config = dict(
    dataset='Sentinel-2 satellite tiles (TerraMesh)',
    levels_per_channel=8,
    fused_qkv=False,
    warmup_steps=2750,
)
Rows from block 2, named by matrix and row number. Rows with one number belong to one neuron. Each number is 128 + 32 x the weight over its row's rms, rounded and kept within 0 to 255. All counts start at 0. Numbers have three digits each. After the name is the row's rms in percent of the matrix's.
# fc1: MLP up (model.blocks.2.mlp.fc1.weight, 768x192), inputs 64-127
# fc2: MLP down (model.blocks.2.mlp.fc2.weight, 192x768, transposed), outputs 64-127
fc1.490 112:081145116106162189121157122129145156124131152107109107144136100110110107103124119120130094060146085106141113083162154145137099174146087150135115112087090131139170083131137118168156090149128098
fc1.491 112:137127115140082111108163111099079139094108079064153170096137099159126196143119160140138093124221096119135144105134055115115108157112117130141144175137118104105107108138130084110121112088146103
fc1.492 101:135163154140090077172105105117116102159183094117133131057062128109106092134182147160131064146161194133140120094141134111104116090170118142095090163075051175087081124127093140120141114101125123
fc1.493 094:159184148132135155079171139139088128130056147169111164147105127137090183161142119190117110072110141197143155194108071096058194093126123166140056100119166105126151127155134142084137103124172092
fc1.494 100:124156130128184163092104098064132157149102045160128117088153132115100166136131059092120123193142106121110123130125175127125163127132114138066141134155137149154145144108086145196118151103126146
fc1.495 103:134138131063096145127144241180132142170138153107099099155137149099142112146110116115171162133102127142139131146148145086161111105168091139093126111154128157175109104153090108115086122056152117
fc1.496 088:099122120177170116116147167151085164139148119165150124152076180118119139109071113086154134120118125159131111146149187125105084092095158049198147181105147112101138104177185104072113112155145086
fc1.497 113:143136113138167125130153086109139132118161126161124114167063136137139131156145160131163154100196126106068165037114152151098178167140131142096074152093106168098118043125157173109135137148101124
fc1.498 129:117100144071085142143129059077140100174127146123127164134141105159100088108103157139152134166162125135174251097170168127193107116136125126095098140150128119051158134136187133133071102107145056
fc1.499 103:082081120136109136125136122151124188113135119166109082154084147081144145153113140089107163149178103047173173080132103125103154175136159111128119141139156159080189129121087154178167135116119173
fc1.500 091:124132122113134096132121185155128057171187129115163074135122076113097092130068067144114138154162118123199108108150110109141138097098157131089142109157118081120104111101194119159153146105119139
fc1.501 103:120101169078090079147166102086144113113179067158154108141131104137145122095135027124067131115121142158116140144112094117137192168106132135120113123164104155120057137127125186104099093163175158
fc1.502 098:127193134115116186158164104133119125135101141147127050180069158133164116110113146130137101128122117104117137172150087083154119156116120124142172149106097125143122136138089081167099099098058174
fc1.503 106:163160150142153114080129163143125122143131112125111085178108122140115138088113164070123146119090140151130095111110074083157139139173139121131133118179155093160104151160192183090100114115143196
fc1.504 103:102119134124077024088212087134132106089148155115095151102120137105111115109142081126119143069147119151140146104128140118144133127195133090109146148185090115136100086089121164132125133067140099
fc1.505 095:048144136091150099077116124052059105066101121113173119128113084209104061057161107120121125177123147139102159130150131067149072081091176121155104150102137109141127127138118183131105114157118107
fc1.506 108:092116089135192140115138080046139202135112175119110111107135159138097150093140147140126132154140128141137149140121173174106142093105120102176137065099113157102121170101104108154127104163147105
fc1.507 099:110138160169147125065179138114149060114158185126099142154069183148110135133139137154110108102058145145165134126149141171157168144123110105104168179139101143121137119141102109141121179086156144
fc1.508 126:116084145126105131148152126113092056143174133089194169151147125155136111182138183160110103161162109151140174085156140156107121147144146077090176106123139105145190087106124110167103145170109122
fc1.509 101:158132133152118124082126167181161164093114121124229160139138078113143108147065046091107118124103176130149129117086136143136146137141108157102175133131094102138136126118105133139073100189158138
fc1.510 100:128086183118068111125105154124113113040087172147104106109083058128123159076164064114158141097082152146191141182140093146172149085160170141157098145114120155105128080148149133156144111143119172
fc1.511 096:129128085182080151157087124063074142096148081150136160143124160128077073137108130142148094126139128097131128123047116114119153098125120140162150093106131117138139102161152108074140116211058157
fc1.512 080:156185077115149124161097150073140184108196134122169156123129118122117110112190156110105176109110119140122152097154131193115168145109093114168082169127110150137137061133092089145139144162067088
fc1.513 090:062178166089161168090147102090083178125108147147154187123161134158157114139157064089148087095095068126105140179087109160115104133139105171136112078072066103169142155182073145149152100182189083
fc1.514 107:076151160111150136117113095133121098115126126128146156126158100098078114159157135131124141169090111101102112140134119150135134177097140149157118165091164107185088132074152151114143111099165093
fc1.515 092:129147073131088122125119129083183091131075173124106139176088151139164165081124140123119162107180109114134142141162133127154100132111138084136109099200143125142092144191112195174066085097116127
fc1.516 092:096158181171093121126106174121083178124157080111127112097075138144125117104156115168116120204158147178129125137174100165135146113149140160096075099119116086147157172091139102155113166119108126
fc1.517 118:141108095120086125152154127154146222066141132100124134125132130120147108111139099175109137103099056151167175109120119084114107103135169097108080179120172096117168128077134134131120089138123130
fc1.518 096:192104074083124128082087139126105182085143172137153164126131180116120199176148110151103144109127066107112149171111173089129168131131158166129138053137157083138112151105108150115094144141115100
fc1.519 091:137097095123193129100143148100096119135121120129157143116112139178140180162054078156113112102096125127145170171105137091154050115112144115106170140152085116147180110105129079132146172081162107
fc1.520 098:152132164167112130118118104177146158088182125151128154121163122072181139101144098160134166120182126155128082169067093122142103162122164154135158128151161159126141168191134165124113129204082157
fc1.521 108:138182133089137124122154094120139141142151177154089140131181149132111172166163108094168141189164113106146097117154113113106124077172183131172118150223122147104172088116063114101105138144128122
fc1.522 107:161084110107105146124154139171173104179139152141108124124101183098145088152122076105085146090103138134085137094143102162163149148099157169176178143139176153181114152106178077126138123113127134
fc1.523 062:141134094175082067163123145077106115168165150136154143175142187099117165140149121141150149182112138155081113122201121138129086097186103057103176155145099145120125139138104077112179138085089107
fc1.524 093:119132154155097137081114101195094186130115104131136197118075158137124096110090182117126100114098133132218137108146080161136212095128093118159061157101089143121143160130158107135114115122102142
fc1.525 097:112170117100128156118143143090058227145158080203100148132115150082141137155111092143107080171135126185150144118078146190132117126118139161153202073149199164118091128110154121092130133113151120
fc1.526 110:100155151091158076147148144135174090116113070183087150131094192125134115133076057119104125114062073192195182108068099185162111123151140179124118100122146107132134131116124104102129081171128213
fc1.527 108:095113085146087171142130125097174137128179155068158110104120114119140070060064129148199112125178099196090199082097135130105137103127132099077135173073148160137140135117161137169130108097031126
fc1.528 105:177135145137111121120120131089126082110067127083148068129120109128120157137114141160127127130081098145126120104160065098133141134173188104134079120233185095111110118176201112118127178143127115
fc1.529 105:099143128132114112145182122148164154129121155128168125132118109074092116149142077122116179155172121154171120137110078109132113147123117120176184139168094173131192158134145169084091100172200142
fc1.530 110:174127109190089100140072167182136069109088072113107155166167163173199177188131105145159152176153055120127126161136069155138074154147173137096105131196105094139151104126142141141126171108098136
fc1.531 116:101110076100093104101089168127108102098152137123080103173124142200102167111120131128102156128096140133189167157108103134121147126123060101112167142179168192170145131133199143167068161120072159
fc1.532 092:101157132141153137108129102127119162111151135145094116063137118111136141110151098141133130090188138149123126133087075096155143145135133141158075174137136101143100131147104128193103157045145089
fc1.533 110:132100118172126064130119074165121130123131132107166122078138123153095140131138064130077106095129141083188142156038118136124116160097187139179093176097116102080141127100087073136214123147122128
fc1.534 099:122098138170120133120092139060213131121112138160078197129067093093124175201150085172128136119128106105152147098151053093100096108110159140157156131112085095121124166142143108086157104143126148
fc1.535 102:191078175044104097145067149162069077169112162103157128117120105157152174158123123057171126117149069143118119162105088106135101121112198210110080152134201082135168098154132115158143137092138075
fc1.536 106:106153106167096136089152125166189169159080130089171119119098140146210157157110125191205111104126099175143123134094181077108098141183126086102161089160130085131142131109200145141116155102142160
fc2.490 101:139114119149122143190109162161109110123136115179116134112100144141137120121128095126128141157149241176133168159122110120107141085105162078097155113155179163109109159084105125114103140154170096
fc2.491 108:137157163063166155129069161127121176130159117070189147138106099169152125176087098092122096101103159138140127153145171132160146121076146167127128147111168173151148149090086126147126151108126093
fc2.492 098:074109119082149121091147109143172114131123137166088127158221135171186149098086117111101159131104110131116162117178079131147147119137143102147113084166149097141101155107134111103126089119103202
fc2.493 033:118126208102058126138192151140154224114207131169133087153207156128134146114146138152141100106142168086081127185103148097101147092126147079112137140102135179144124156127097148089103186117117127
fc2.494 093:156149102126117147114074125149108067093125121051107157094093173136157145141162089172102183136164149117095165080156199096164142219129157127090112076168134154085109142132094088161096117123150105
fc2.495 125:131051159182101124149099060080125134133150138128141145143145102063090109112159107188111133084139153148142179135129132182080104120086134115112151146168129059137131168101089156149150139170153154
fc2.496 109:101103123152121149142074125218092136141099148117052090133150152121130131132116127143148110131094155093124090140112102124157113072114145218183153057102114090177133115110121169134169127147173139
fc2.497 123:094136161126124122131150176163144135182115096107072164086162177135118121083113083178130119164108127123175108197175084093112058105099106115165169096114127107103171174125091103142133124131124149
fc2.498 121:103155147127165168108137145104146109189114092082038106127176191089088117098108112134144095132108106097143164144111069126128134123173184180153130133167126156183111135089207080068145169115123158
fc2.499 040:114096143134147077089154114126117127178075118074202123135085140159175153152081116135161140097124104128106112149123095154175123070195115165147169172108172080091057094128131142192142124127076117
fc2.500 052:112104175110163119171141123174174118106136125145137138088141071125116145184082122130094076130139147144186088122144146088091131137089092167110114116108095065189118166107138137106130193120108121
fc2.501 107:163095113163167189066140116168104163142109153124094141134188157125065112168149190130169094133156155108150074081150126092105046045112181118137148138142076171141180138150146039171147154100086117
fc2.502 099:167083116148096195112099093111086133166095103138080132059158098219121119128121122110167113143107150165131114158128153106149175122141178151107153112115174129167112183155120136173102173167159137
fc2.503 059:125112148078121120127147125078131147108109056109098149144151169116134121130113154158097122133116104111173148147218072143040107188093143110119136139144134121087174106156131099221118139166147108
fc2.504 099:090139140096169100155069158159096116152107083067126137141110134186113113152142219106128114189109151135174102122140098075168136159081159107164100095099153102147167120077100103174103173085179162
fc2.505 101:107106187176155157092121138131132177140131179165117162131139133133094243086071123153196151176102209191128116142141126169125205139124133142118105137178106112102137166089132142099132075102125170
fc2.506 103:137125156118175069112115139139119085124157121110118101101122101140186119157094068162145141110124130085092135125144111151183124167179183129131091112134149153153133113116140096150122137150129173
fc2.507 136:133143062116090091155069105059133125133083099099121087120092126193140170084149171139211199126150116170133137104077130143113135062120123174151136078144158141137088133131096117139174120118113083
fc2.508 150:137155122076123071107175160123142122096133131129133123163122107108142190098145087129145114136194141073106122136140145116158165155115144140122119182124175159142111055085091158099157128110139153
fc2.509 089:149183120120122178097129183127167107178186096126157147164168065122066170136113109101108169146107118083168171130119104121128106158081121146148111181155154156135126130167139112167070167113165056
fc2.510 104:129164116175147137132178134198179213165155120142187160142164120167115095151091139122133098140121058147107177067128163098139112107095124134083113138162155095155124116054099165136082149146141080
fc2.511 095:101119213153169124195146119127160153081150137169108125147092104127139130110140053141124170102085141113128188097145125155039091136103091167116143122184143111101140114081109113127157132078192122
fc2.512 012:160203139151168175126079114147147151167139142093171045126161117116098113093127152121167116134115150128087081150171146080125178152107189160136101143137111141134105143162137068122106095142127138
fc2.513 033:129137150096148127153113168109101120109139152092227116063143150115113150118149125150189162101126103120123081143143139180163111168155147092109144087089145072069110107121149122149093133121146097
fc2.514 086:133103126079120138103168102141147101176132094082102093109092189058101158131089151141128135125166144110162154129120076115086099156164156162174160157129157155160106109139162082124080134068117075
fc2.515 105:142138105154191137196087130174131129109150126163145132103165082132152064142159119115091088101025151133141171100125169088136172098113110130145117138069106100146172151090115137152126116121150128
fc2.516 107:133167122088136097123136085115177071175112116159150115200170144116138101106087158144194116071092142095132155129129130147131114113149152089122181135148152160172119163152150179066153120143156139
fc2.517 124:100115131131151137096104133073133064133127173137137124102120091165102091161168153109063110203165145113108087109133111130123083161151102104132187095149033149105102152102142121073115181127095105
fc2.518 079:210154119173167158130141144170126112181067103180072158187070076099155114131144196164138138096098155123147167094131128125099148128094087147125171187153110128155134090135184132141083125145157111
fc2.519 082:124146112135075177089139130196085144117152170139148116182103147107166165138173122128079182144084130089201158156110136167109161151144097160118153149157137136125073151047119148112119062103165123
fc2.520 106:103135052119117145105129154154100096065174154118141073136119133105099124113111115138138107096140126117093185155077108171174131081170150097130087170162087101065111100149137089171130176139134166
fc2.521 116:152104130123143125151109117106176169130190119113176102159108076141117159135092120126116099132088129153093111176152130127152160182095159141129100089096107105187084130074136167107113130069099114
fc2.522 117:087103141143150132091157142104127165096091093138144100156154136119108152102099090134128126128156109144114113164130060108104133178097140173125155122120129112105083161161174121123154102123105148
fc2.523 020:105097185136151131151137086143119087124157132173113175171124062093178181040180121118081155110151169178182128130168135154145099125116113063150084127138066078128105122161173106096147144123095109
fc2.524 068:155111104154166110107137131133143118142116145106119176122158140113119118134103075069136136141069070114168131138155127130146128109137079140126110143120201123109114120109148114116181070090155095
fc2.525 059:129163122107151134132125130136051159135147054077141148131106088164169111123063119093165086126102140134169082177102116142151072103107150138148170181118177164092115108146117121124156189132155103
fc2.526 064:189062086119106157186115120168132149124134105167201200142102174073130140146148129123090075099115128092184086095135109131143126101116152116143164145175182113092149138116128133159108084145082061
fc2.527 136:119165243092130108134113176175166072169171088144099175108186122142150156181215102136111125147092082117112077153166110144116144096177171166138135136150091119154096171119136107125078134133218119
fc2.528 054:103209082130137115108115138163132096174080149140068160145155153105114139081141128136127158128160123132137123133130121133206095116156190099140131177144113164114155024121119108092145142136132092
fc2.529 115:117097136096141113114084129101074087068153153087106150038113127132161108135096166197080094144116100117123127130133168130128179077109079117093094078113151138121101116100098125107139110060112160
fc2.530 107:116160184071183125119084120104165164146094148148153089144133138136123205129124141114121127092079134093152125133133160176152127095168128156137132154104122141118128087166136109141142171163115131
fc2.531 098:157142177166143125157149110149149143170103124159181162105112108087175082143113131104177118129133128091083168106130189093128120124131136178152112123067090060084144151135084125101123103131160064
fc2.532 113:175125083174092128136166094149090131198085149120140136189142156157087148133135155196105108105081134119157071066118140159135097135116140159158135112111081164157118136112225144105147126143111191
fc2.533 117:111179115122093164139113175160104138138086187120188137186156135118165133102151150150093173128151126181114140137122130182081123116116098122121142056135120113207110164149063157134101134122116160
fc2.534 120:101102113066102147097138118156103088160141149129177093152139102173117041106130150113163172152139152182097153101123188145137129146113139093099113169179167140153119104150133102176091145126112130
fc2.535 108:077107157162131187072188148123235156106130110122125120135153190098088146100150166164108136116149137135139208084135111166108141140135110150170152102124126150119075103109097159079120111156123154
fc2.536 101:142082101148148055176106189127069132178119114142082084111095177168100046140068181096141197178157088152132067164125114144086081114082079103136083124093178116106118123142151162104145120180156078