config.yaml
layers: 12
fused_qkv: false
bias: "all"
qk_norm: false
parallel_block: false
inner_norm: false
tie_word_embeddings: false
optimizer: "normuon"
muon_scale: "original"
batch_size: 64
epochs: 12.1
warmup_steps: 2750
Rows from block 8 of a small autoregressive pixel model, named by matrix and row number. Rows with one number belong to one neuron. Each number is 500 + 50 x the weight over its row's rms, rounded and kept within 0 to 999. All counts start at 0. Numbers have three digits each.
Before each neuron's rows are labels from the 100 images, of 14976, where the neuron reaches its highest value: "top examples" is what is common among them. Only what is clearly more common there than usual is listed. The data: Sentinel-2 satellite tiles (TerraMesh). In brackets: how many of the 100.
# fc1: MLP up (model.blocks.8.mlp.fc1.weight, 768x192), inputs 0-191
# fc2: MLP down (model.blocks.8.mlp.fc2.weight, 192x768, transposed), outputs 0-191

top examples: flooded vegetation (31)
fc1.170:397481467458486543475565558523438492416514611579532525491474494516534529472527517522474552491564564382509448476528551491441533566462524563552521553487567446450431534540518486518521480482469521523452531480526507544430520392593469449490516551564434537443482518492533523547511510477473473608423432534505595528505499521499525501460507549473550534492451538493471469518596474489457541472587454468617448464517455484485482516512415545689444493442432434547464499533635555446428445441484525507505447489496517423537458479588491446585429512448506483490649487437499523468475526547525459375
fc2.170:425516476473503448590578402481448550549548443550582487483598549456364518467532369497515490466497593472442516551494511547632506408437465515438496490513490523518485500495475497504546563539467441491542391572499453509520569586473630550546576481471460513514431605442524521454457535424559517466528495464449492497487469489556537486564446542587446471481504489567625504505514481476480614457485534447466473537472482481588518449488532439505541492503427536509517465527442524537570551462490650484513503465559421501522484538413527550495502392449504518470522510473496412536436521465559526541

top examples: water (67); main land cover: water (52); bare ground (49); snow or ice (44)
fc1.763:559482542510500453474542567469498560398466409517436602523415453652477509494565473538536520461446530578376572424494516515515442546386478531479498522482569492490437534549480559572464494473445517539452553531472575477527518484449496547542638466491438431459565472455522423471437509516554491529515433430432487491535462484458542441481511550516485486484452488492383467525492523533511575588468536482472527508487441533408480530477530526494332539579570489561425448517514503523520530447412538488471453458478474565524497412515614471486563547424535540516495464508495421502600447508460552514
fc2.763:617486492499484399453487463484498510484432487427446515440575570472535463509387427530462471520485472470527478455471597547498540442519508492525480586456424433473554423560406446497478524453452574510428456439499555539508493545466525612493471529519526516553433505445462585467541464524490499508625476461528527519517511464445599448488442489511444587559526500521516538476498592444545612483484443553380537409455526454551456451509433511534555499431560437501393623485449570487536515481468508572580528464448528514562576476517402456420559487512471399443489562537512494508485482512549535479

top examples: flooded vegetation (26)
fc1.42:503460418473438541554457505504470555539587505413502565429533471480532461491459557561529531404507406550527495402484484434445480495444553482405485505474573492523485502519439483517520493487538582544449548488430439515489528518561428466497613463505469480458410478545585468475489477504551516444507469520474527404452432531512591593573469478443632493565535539541552363460464493540490463617507536408508444491451377610485498468522514513557476402524444521540502468475510536572446417409497487446501437522365424545565524491506529504455467519494473475589492460549508504456453444534486503487
fc2.42:513517489549502488428579478549471566537430523509612490471506505570483503519535514484482456575515535505502505517578481551367501519484505587499552535446499524392544524486528549397471542457572501382636480588557542493453487553478523472528601418579476524511502483451445451518510479566508557499459510596477481476482510437461405369502489417484498445571450600519514466505525560454442526435465510436447466522489452439489479509519552520499488600446533541495517623476508443559571487512492544531439472446552635524483517507506534587461532559534499502430475499419470399511474417485435421553

top examples: water (82); flooded vegetation (34); main land cover: water (33)
fc1.392:507425450497442433559422496514480614476507495477504457566542455564423547554514498558480572568524523482494536430399497466412459459399459483509525477506615482485510497451521457558442398473478564467461537520553498460486549510541533463456632417500517453468581475418471507574457508484541439493526523409498512452449527507467469466503499469422532502518424477501551470471380471464470523523482529432505468507447437487501537433545451553402486443489459481443545484404426504620553569512562558389496410531429529454495466456592484533499463539469553517426516504453326510506510440554479508477
fc2.392:538409548502545533505511519514479547497510488378541527483536462478533552468558530512555439569489575508524456470504534499445506513466444512600500464539467443527487537435541542418470470453578537533552511507482501432422462431494506479373418519506509586503483541498548482601420498535539506461495442473414544498505501543517578378468523480518441529573528456482399488441514519538464439544555431455456560466439518504442507430522607440520606523563520412530468488557451460521487518437547558620550435438612452484467474497452592491567436491553469495394471492351502579537460461448528457502

top examples: flooded vegetation (28)
fc1.219:523451429559444515487409439459537542505556439500446490488482502492480505432514423532448561605434509449529495545514494551504429470542495604634468509544476483423488539521546485521515498523495459585516513499482428466456462441551458456485527486572446596500520611459533545484559509494528582566464438560374511468518471560427576571508546520488422476537450493504473469504603616506448497434513523471560413542572456493468506544598450570517477539508527498418569606482518512446480511509581431597602467511478497590525521507594485580496420466442436537489400506577487459512470565504474499504
fc2.219:480517479488542423573523488603479513522485543490504499507480456527440547545454577488516525511586506505467445487470504445531447482514548513472497439606503569510402460499406475482479440566453591495470511458516505512473586569426570567464506512420506457561490400515482449531477510463519510586491576454528530524460559409557514409529434510547546617513467404498502514519413445435523484480474607464473534558423562504571480581401462434532483542482377472542428462492526550535485475524418507436460456516602464492557536402560490438464528577532472450617533478425488535506394489542463582482

top examples: water (70); main land cover: water (31)
fc1.731:518606501495529548518540475544436528474516523550453458548383466537483532464429593578450432506447518517430499564432537550455527561482473505389391419494502427418440528459616478458474559482528567528517499455518512423425468530500501508556484553454601497502547540475572592511499486500512508454408526506539430454537443565612503508494508522482492501457511451482527466434498481449564522514539459532500516426507428463536480428536535567510479372527455510459408536513513576466459488506608440493505487479554415470503503453592476405483508558523537477546565492603556569444533437361563479466
fc2.731:522393540501557582483541465421547471509502483471397428453535497512516604556493580448550463434527489432501458531553501453494481503467560452565384402479563533346477538451451552523447506479541558460485445436573491522454562392487532529562500476500553579490458610509475496516580554551473554497539454525449516459508527521520609491496402485558520547476484467534457469518441496511535476483476458457468575484471419495491450447518404449512484474487531551482563585551525505520497454511542527457541474512405447422523498418578609585468423514618535490464504532555410473575555548557493494540

top examples: flooded vegetation (32)
fc1.140:497584533523539492487546539443446480512454496485547465520491487500371533531491487545433514491603506469475425477502454437479464492390476560439477579487509425579485506495522555447423506465562556547534537452486477639430405515546498468426469459503491397565399473470537553506531549464526504487473508476484484400452540533402559492600545523505508448502497524533564489490514525450468491581507536496571526460496540536450480448481392491565575530594533516490361593563544474506480538492496557535566568608511516528440588472519440455509441536476527544562557501542477511591504395425576581443
fc2.140:464463489346514566487459570454548498441616451524529551519535495447557491491486474442489410496484457506450506494429494508526430505458497552472573485530497620504486427478439506516483446495505442499495462491542423419501519374463436531467514496520494530468549511524497457429466407473545529438487493518487512504581469529508370410485441531391580557528503502480428417487482437436489558472521448436486522491472543535577485495462519465432436417467454470602487465616510498481553384485484450510548464509533440405592441491537479539468493509590467484459458498379465623442479516586459462545

top examples: snow or ice (97); main land cover: snow or ice (87)
fc1.632:539522442452479452399539538529471514530633488441463553543473519429454486458445405510542478540599440501537498503597606529490448401393554508491417460386478540497491582521449477434572573520456487452636487511507526496511522588386504482526526526517572485517555520512498515424547633511482442511433472426483469531517543547469444497517492447528481552454515553454463483489516557467395472489519512536441534475515451476516501521499468452439510504420441432498474592483562490557526470504520513412597513572524421585539468505478520476511475458505510453485435557442492523538505446341495592519
fc2.632:441622419532471544533510482401490556506441522493503521463543445511554587459502451546522421531483584585547544485553497434514576574488503469520485455560558539572453511518470507480469383485496478488499479484510561482571503514541471515549500558432483549524526441456451455350538455521533467491519512507536544431505528432484606514474513526450535579580455463537563585510548512510370528488509484450579450481480532466470438433503516502522536517552467469721527483409474519480474565512598482500483492535422461606481511491463481524541425454506462479502443420509549478420504525574606465555

top examples: snow or ice (98); main land cover: snow or ice (95)
fc1.160:450589451492590491536546627483518443477569449454600529527491474503458484511508442534539487499466532449445486571552538527523501637519548374530493583443510416571471476500487457521451538482486538430484425490554512496515475488407564469497494427521548482445485424445572492460372592446509605509477422502514456502444589456552427469512549482500462483514368467510645518578475558509453410538531451445528542522570603506540431511530415505448463477518424484531529484520416507485531447571477464511460490552454499486518503617527440482554501514523552557493481497571541492562474521473441524477
fc2.160:551484600501455554387465412482425481519402432488513571520556484519471520500559541407460521488404507522511492563411504485551437420504576551492492434509485433599508533551499659438483450518502494479559474561451436470394556479479502462490506551467535433538457524419493497478558475485518556568536511492475498504480459531458480649556589477549455530532587539498467444515474481525528516499492552494508560519609496397472481510536528557564471533560520477419474513538512539570479506468572483500608541442505559400484548495484562577565474450507433602455411440452460479462545502594466492516

top examples: water (67); main land cover: water (36)
fc1.247:497557524528417471523536505412507446533580514489542532482530526507495528507469484491412481530530468537570560506479549435484506552394546378550463580559560518522493529450497583559431426501526483528572553522545434428470506529553529430596412529467549500485507585393505507427603578445422421593573538464456514465564465473526497454544530529529444550524468517548527489473617418421473504495573514549482437617450521491429526398524419464567441487525508547434480564535573630551481479578467479538455478441502533501507530488529479574479458414461531496507543476491550500492451580448459521459
fc2.247:522424485556521532587497512556473453442547468510562486520469514495550464451564474569504613509491518554534496441560439478485454509488426511519469463450512458423489511563508403442473517448539512508522437457601448526486634488410449466489647478424566501497506474481516517502395478433514435480530516467423428530551518510485502522429550466466456552540403513481551560507441542510503470512481473546510530448614397451524555534461549488581575533521443469578455489474492540525523576532443413473541628609564383521498464514572481422478484556504548534470517534573410509584489484466463403500

top examples: snow or ice (51); main land cover: snow or ice (41); clouds (35)
fc1.434:515504522476512458493530494540574530524422453549513413559530475492453494486547591456540533502546439498343432472515526477543460507419522462537563446537476453498529559427487480572466461534569554582515604454463527501507467575460614537559575467537514563565457430490526462510507505400473517496520460519469518422494522450513561526466531534483554463524482505532547554534560474593582457631541432502573420597503428392574563602509518533489472450484508512508503548429544425503485457464509486485479546513417525371437509528493563347453528554487481495534454455523510465500558490418416550526
fc2.434:503535482528401458465515508415500494526466468422477565462529475402437438520613527542463519463525549603549497567481548461602501527407451577538503500548477528530485515561486446565522458578496511493594517520537499422493450459508488472544463463478615551485480525525566452512481451425451494420597466652554504517581522509556386500507536437489538488465468549490515474553568479376514521505508539461478487450541454438417508500506520547520556589374558534514534578531545514540499464448469578514510621474498515507532491459507525451500476570505383443498465407560442460511394573508505522540

top examples: water (87); main land cover: water (85)
fc1.374:607528459628410438461497506471523536506471377490521608493492491448533495565503438444467497506450605564534581512562520521463465489510467470475466490449471472477473510485490561532470549535512496564570493636452408489449466501499558478464489456479516639557558515583498448496519450483400539479419473511444508561494438493447454465413529491474455547541411483448464556522534546488596517635458487403496450514458545573555478494532578492478571536500455468504526482504595521637463487485486547518610454541437543413440442472524499448542439435485563483482514446426541487460432490506489520486
fc2.374:455503474511568491553468479405401495505415549614539554503453431537492565510478477494483469531525524472451569448502553455459512530481461433537486554473508444455513516450564464478403478440513473642576428532497451543547446410412436470549516511514428501539452462441414607485521504550473410542432417409542448527415593520507468451546574496450550445405537543468510495545501542536430448596532548536567514548492496447517483454458550460619554581492458464556486482533494554536585480551456385410529487407522574412486459538496542473530572485550466494442529526494509515513477521490512538512

top examples: snow or ice (48); clouds (36); main land cover: water (35)
fc1.590:570526533582489508515491541480455533532459484571470413367445491531530512410464518561578466531500443516524463573633488498540525392451497461455503550454555560444449514503562489585479535446444503344524489481439495442459511484362413593516569380518530497466497517491552508504521466534554502533573509490571496497519521479477510484519529455535508493488546393522493437481395493507479485489463460508441488437478526479485489460459549560606465544488494523559506530553441592595507552554570504492471489500540518552562532509615342490570472542454476494463577401513494562492491481490414456479
fc2.590:504473417526505555529455403433472422530521559422456501542519521492417588526553562474480468469444595548618488520444456401546530470445450435521408455495424555578510512524437486514510475431519458569432502430569608472541454430558432521445563533429538482500512534528467547599422507512501538407452536542470545507506430459487430466462441565488483445556476556557511584495531459459488451447501457486565551623553555547429597479547466475561500558568462441471539472477559460507538516513473436474527449538431463523497552413461638567523496447448510538522469521473538510459521479540567514541

top examples: snow or ice (65); main land cover: snow or ice (64)
fc1.152:502465482424549407511550547427507554504509471504525556511531513465448523467406583577540494493490560453456589485462496488455437488484533515468500543503578427502530505568448483513525499409479514535586560533449518379576546562498434549496535524476532474543476391525502480455521439527566572531477472510450462504486474419459437449474492453529501570415588528497523561501519523570493502507453486515584482452449557593401437518401564532581499451427462564463442460560515454612567519430415567570562491454519577485484527459528391424527439600459509527431551433514494504448428539466528386511
fc2.152:545588475506545511423512599547526515435584466487454479494533507477569517626593490470508520461471502511523479513488385494479430539463489454475571485512498525567508595472535496479470495530480576492487398435416603489462577390492515482525517540422525484560509410563477445479559462499537472462583430450543505503495407494522557504469370484509477433530479538474597439493499507559464532521481389511473473515456471445509435518494488501443459495485455599494572534437486534474464578430580517432467457436470571571575481356572493476531408491548469474591575486490581454555463570480458524492

top examples: water (71); main land cover: water (47)
fc1.163:466501493571544448485527456578440581558426434487553521563538617587516499494570482498443476549492545508506557596523476496448518496370528537588527561537547477536515552459568512496450405503534555548519470463441509485472496446545556565453482513504532499513430481460486433498511583445533501506517439498521483494453576450581545480473423448485543569454528449452457350465425442490490484534429535466501478599444430563503472484511573499513475569574506534654486433515607469534483507503473507441398547533457479477479458572446495564449515546484545505456483514605426624473597509490458521473
fc2.163:439503488532506520562534464462513488449559468452503515458439477420418490538474481417577559532428483503553458435441357463473471503473577392560465528567490500521425607417503485486580549613524564467518498563432478541498547496540532525598460570532424568542452491512536517505583528453486491487449545521569570495480553614527461430514513460581495483527550540511663507456445435527471501539486449483455526457574513549470415515487446441453480541527511560503532489559567505513534488440516612465574533603505478503406455590447489499531503469450480427579496536484464507541449609485485550499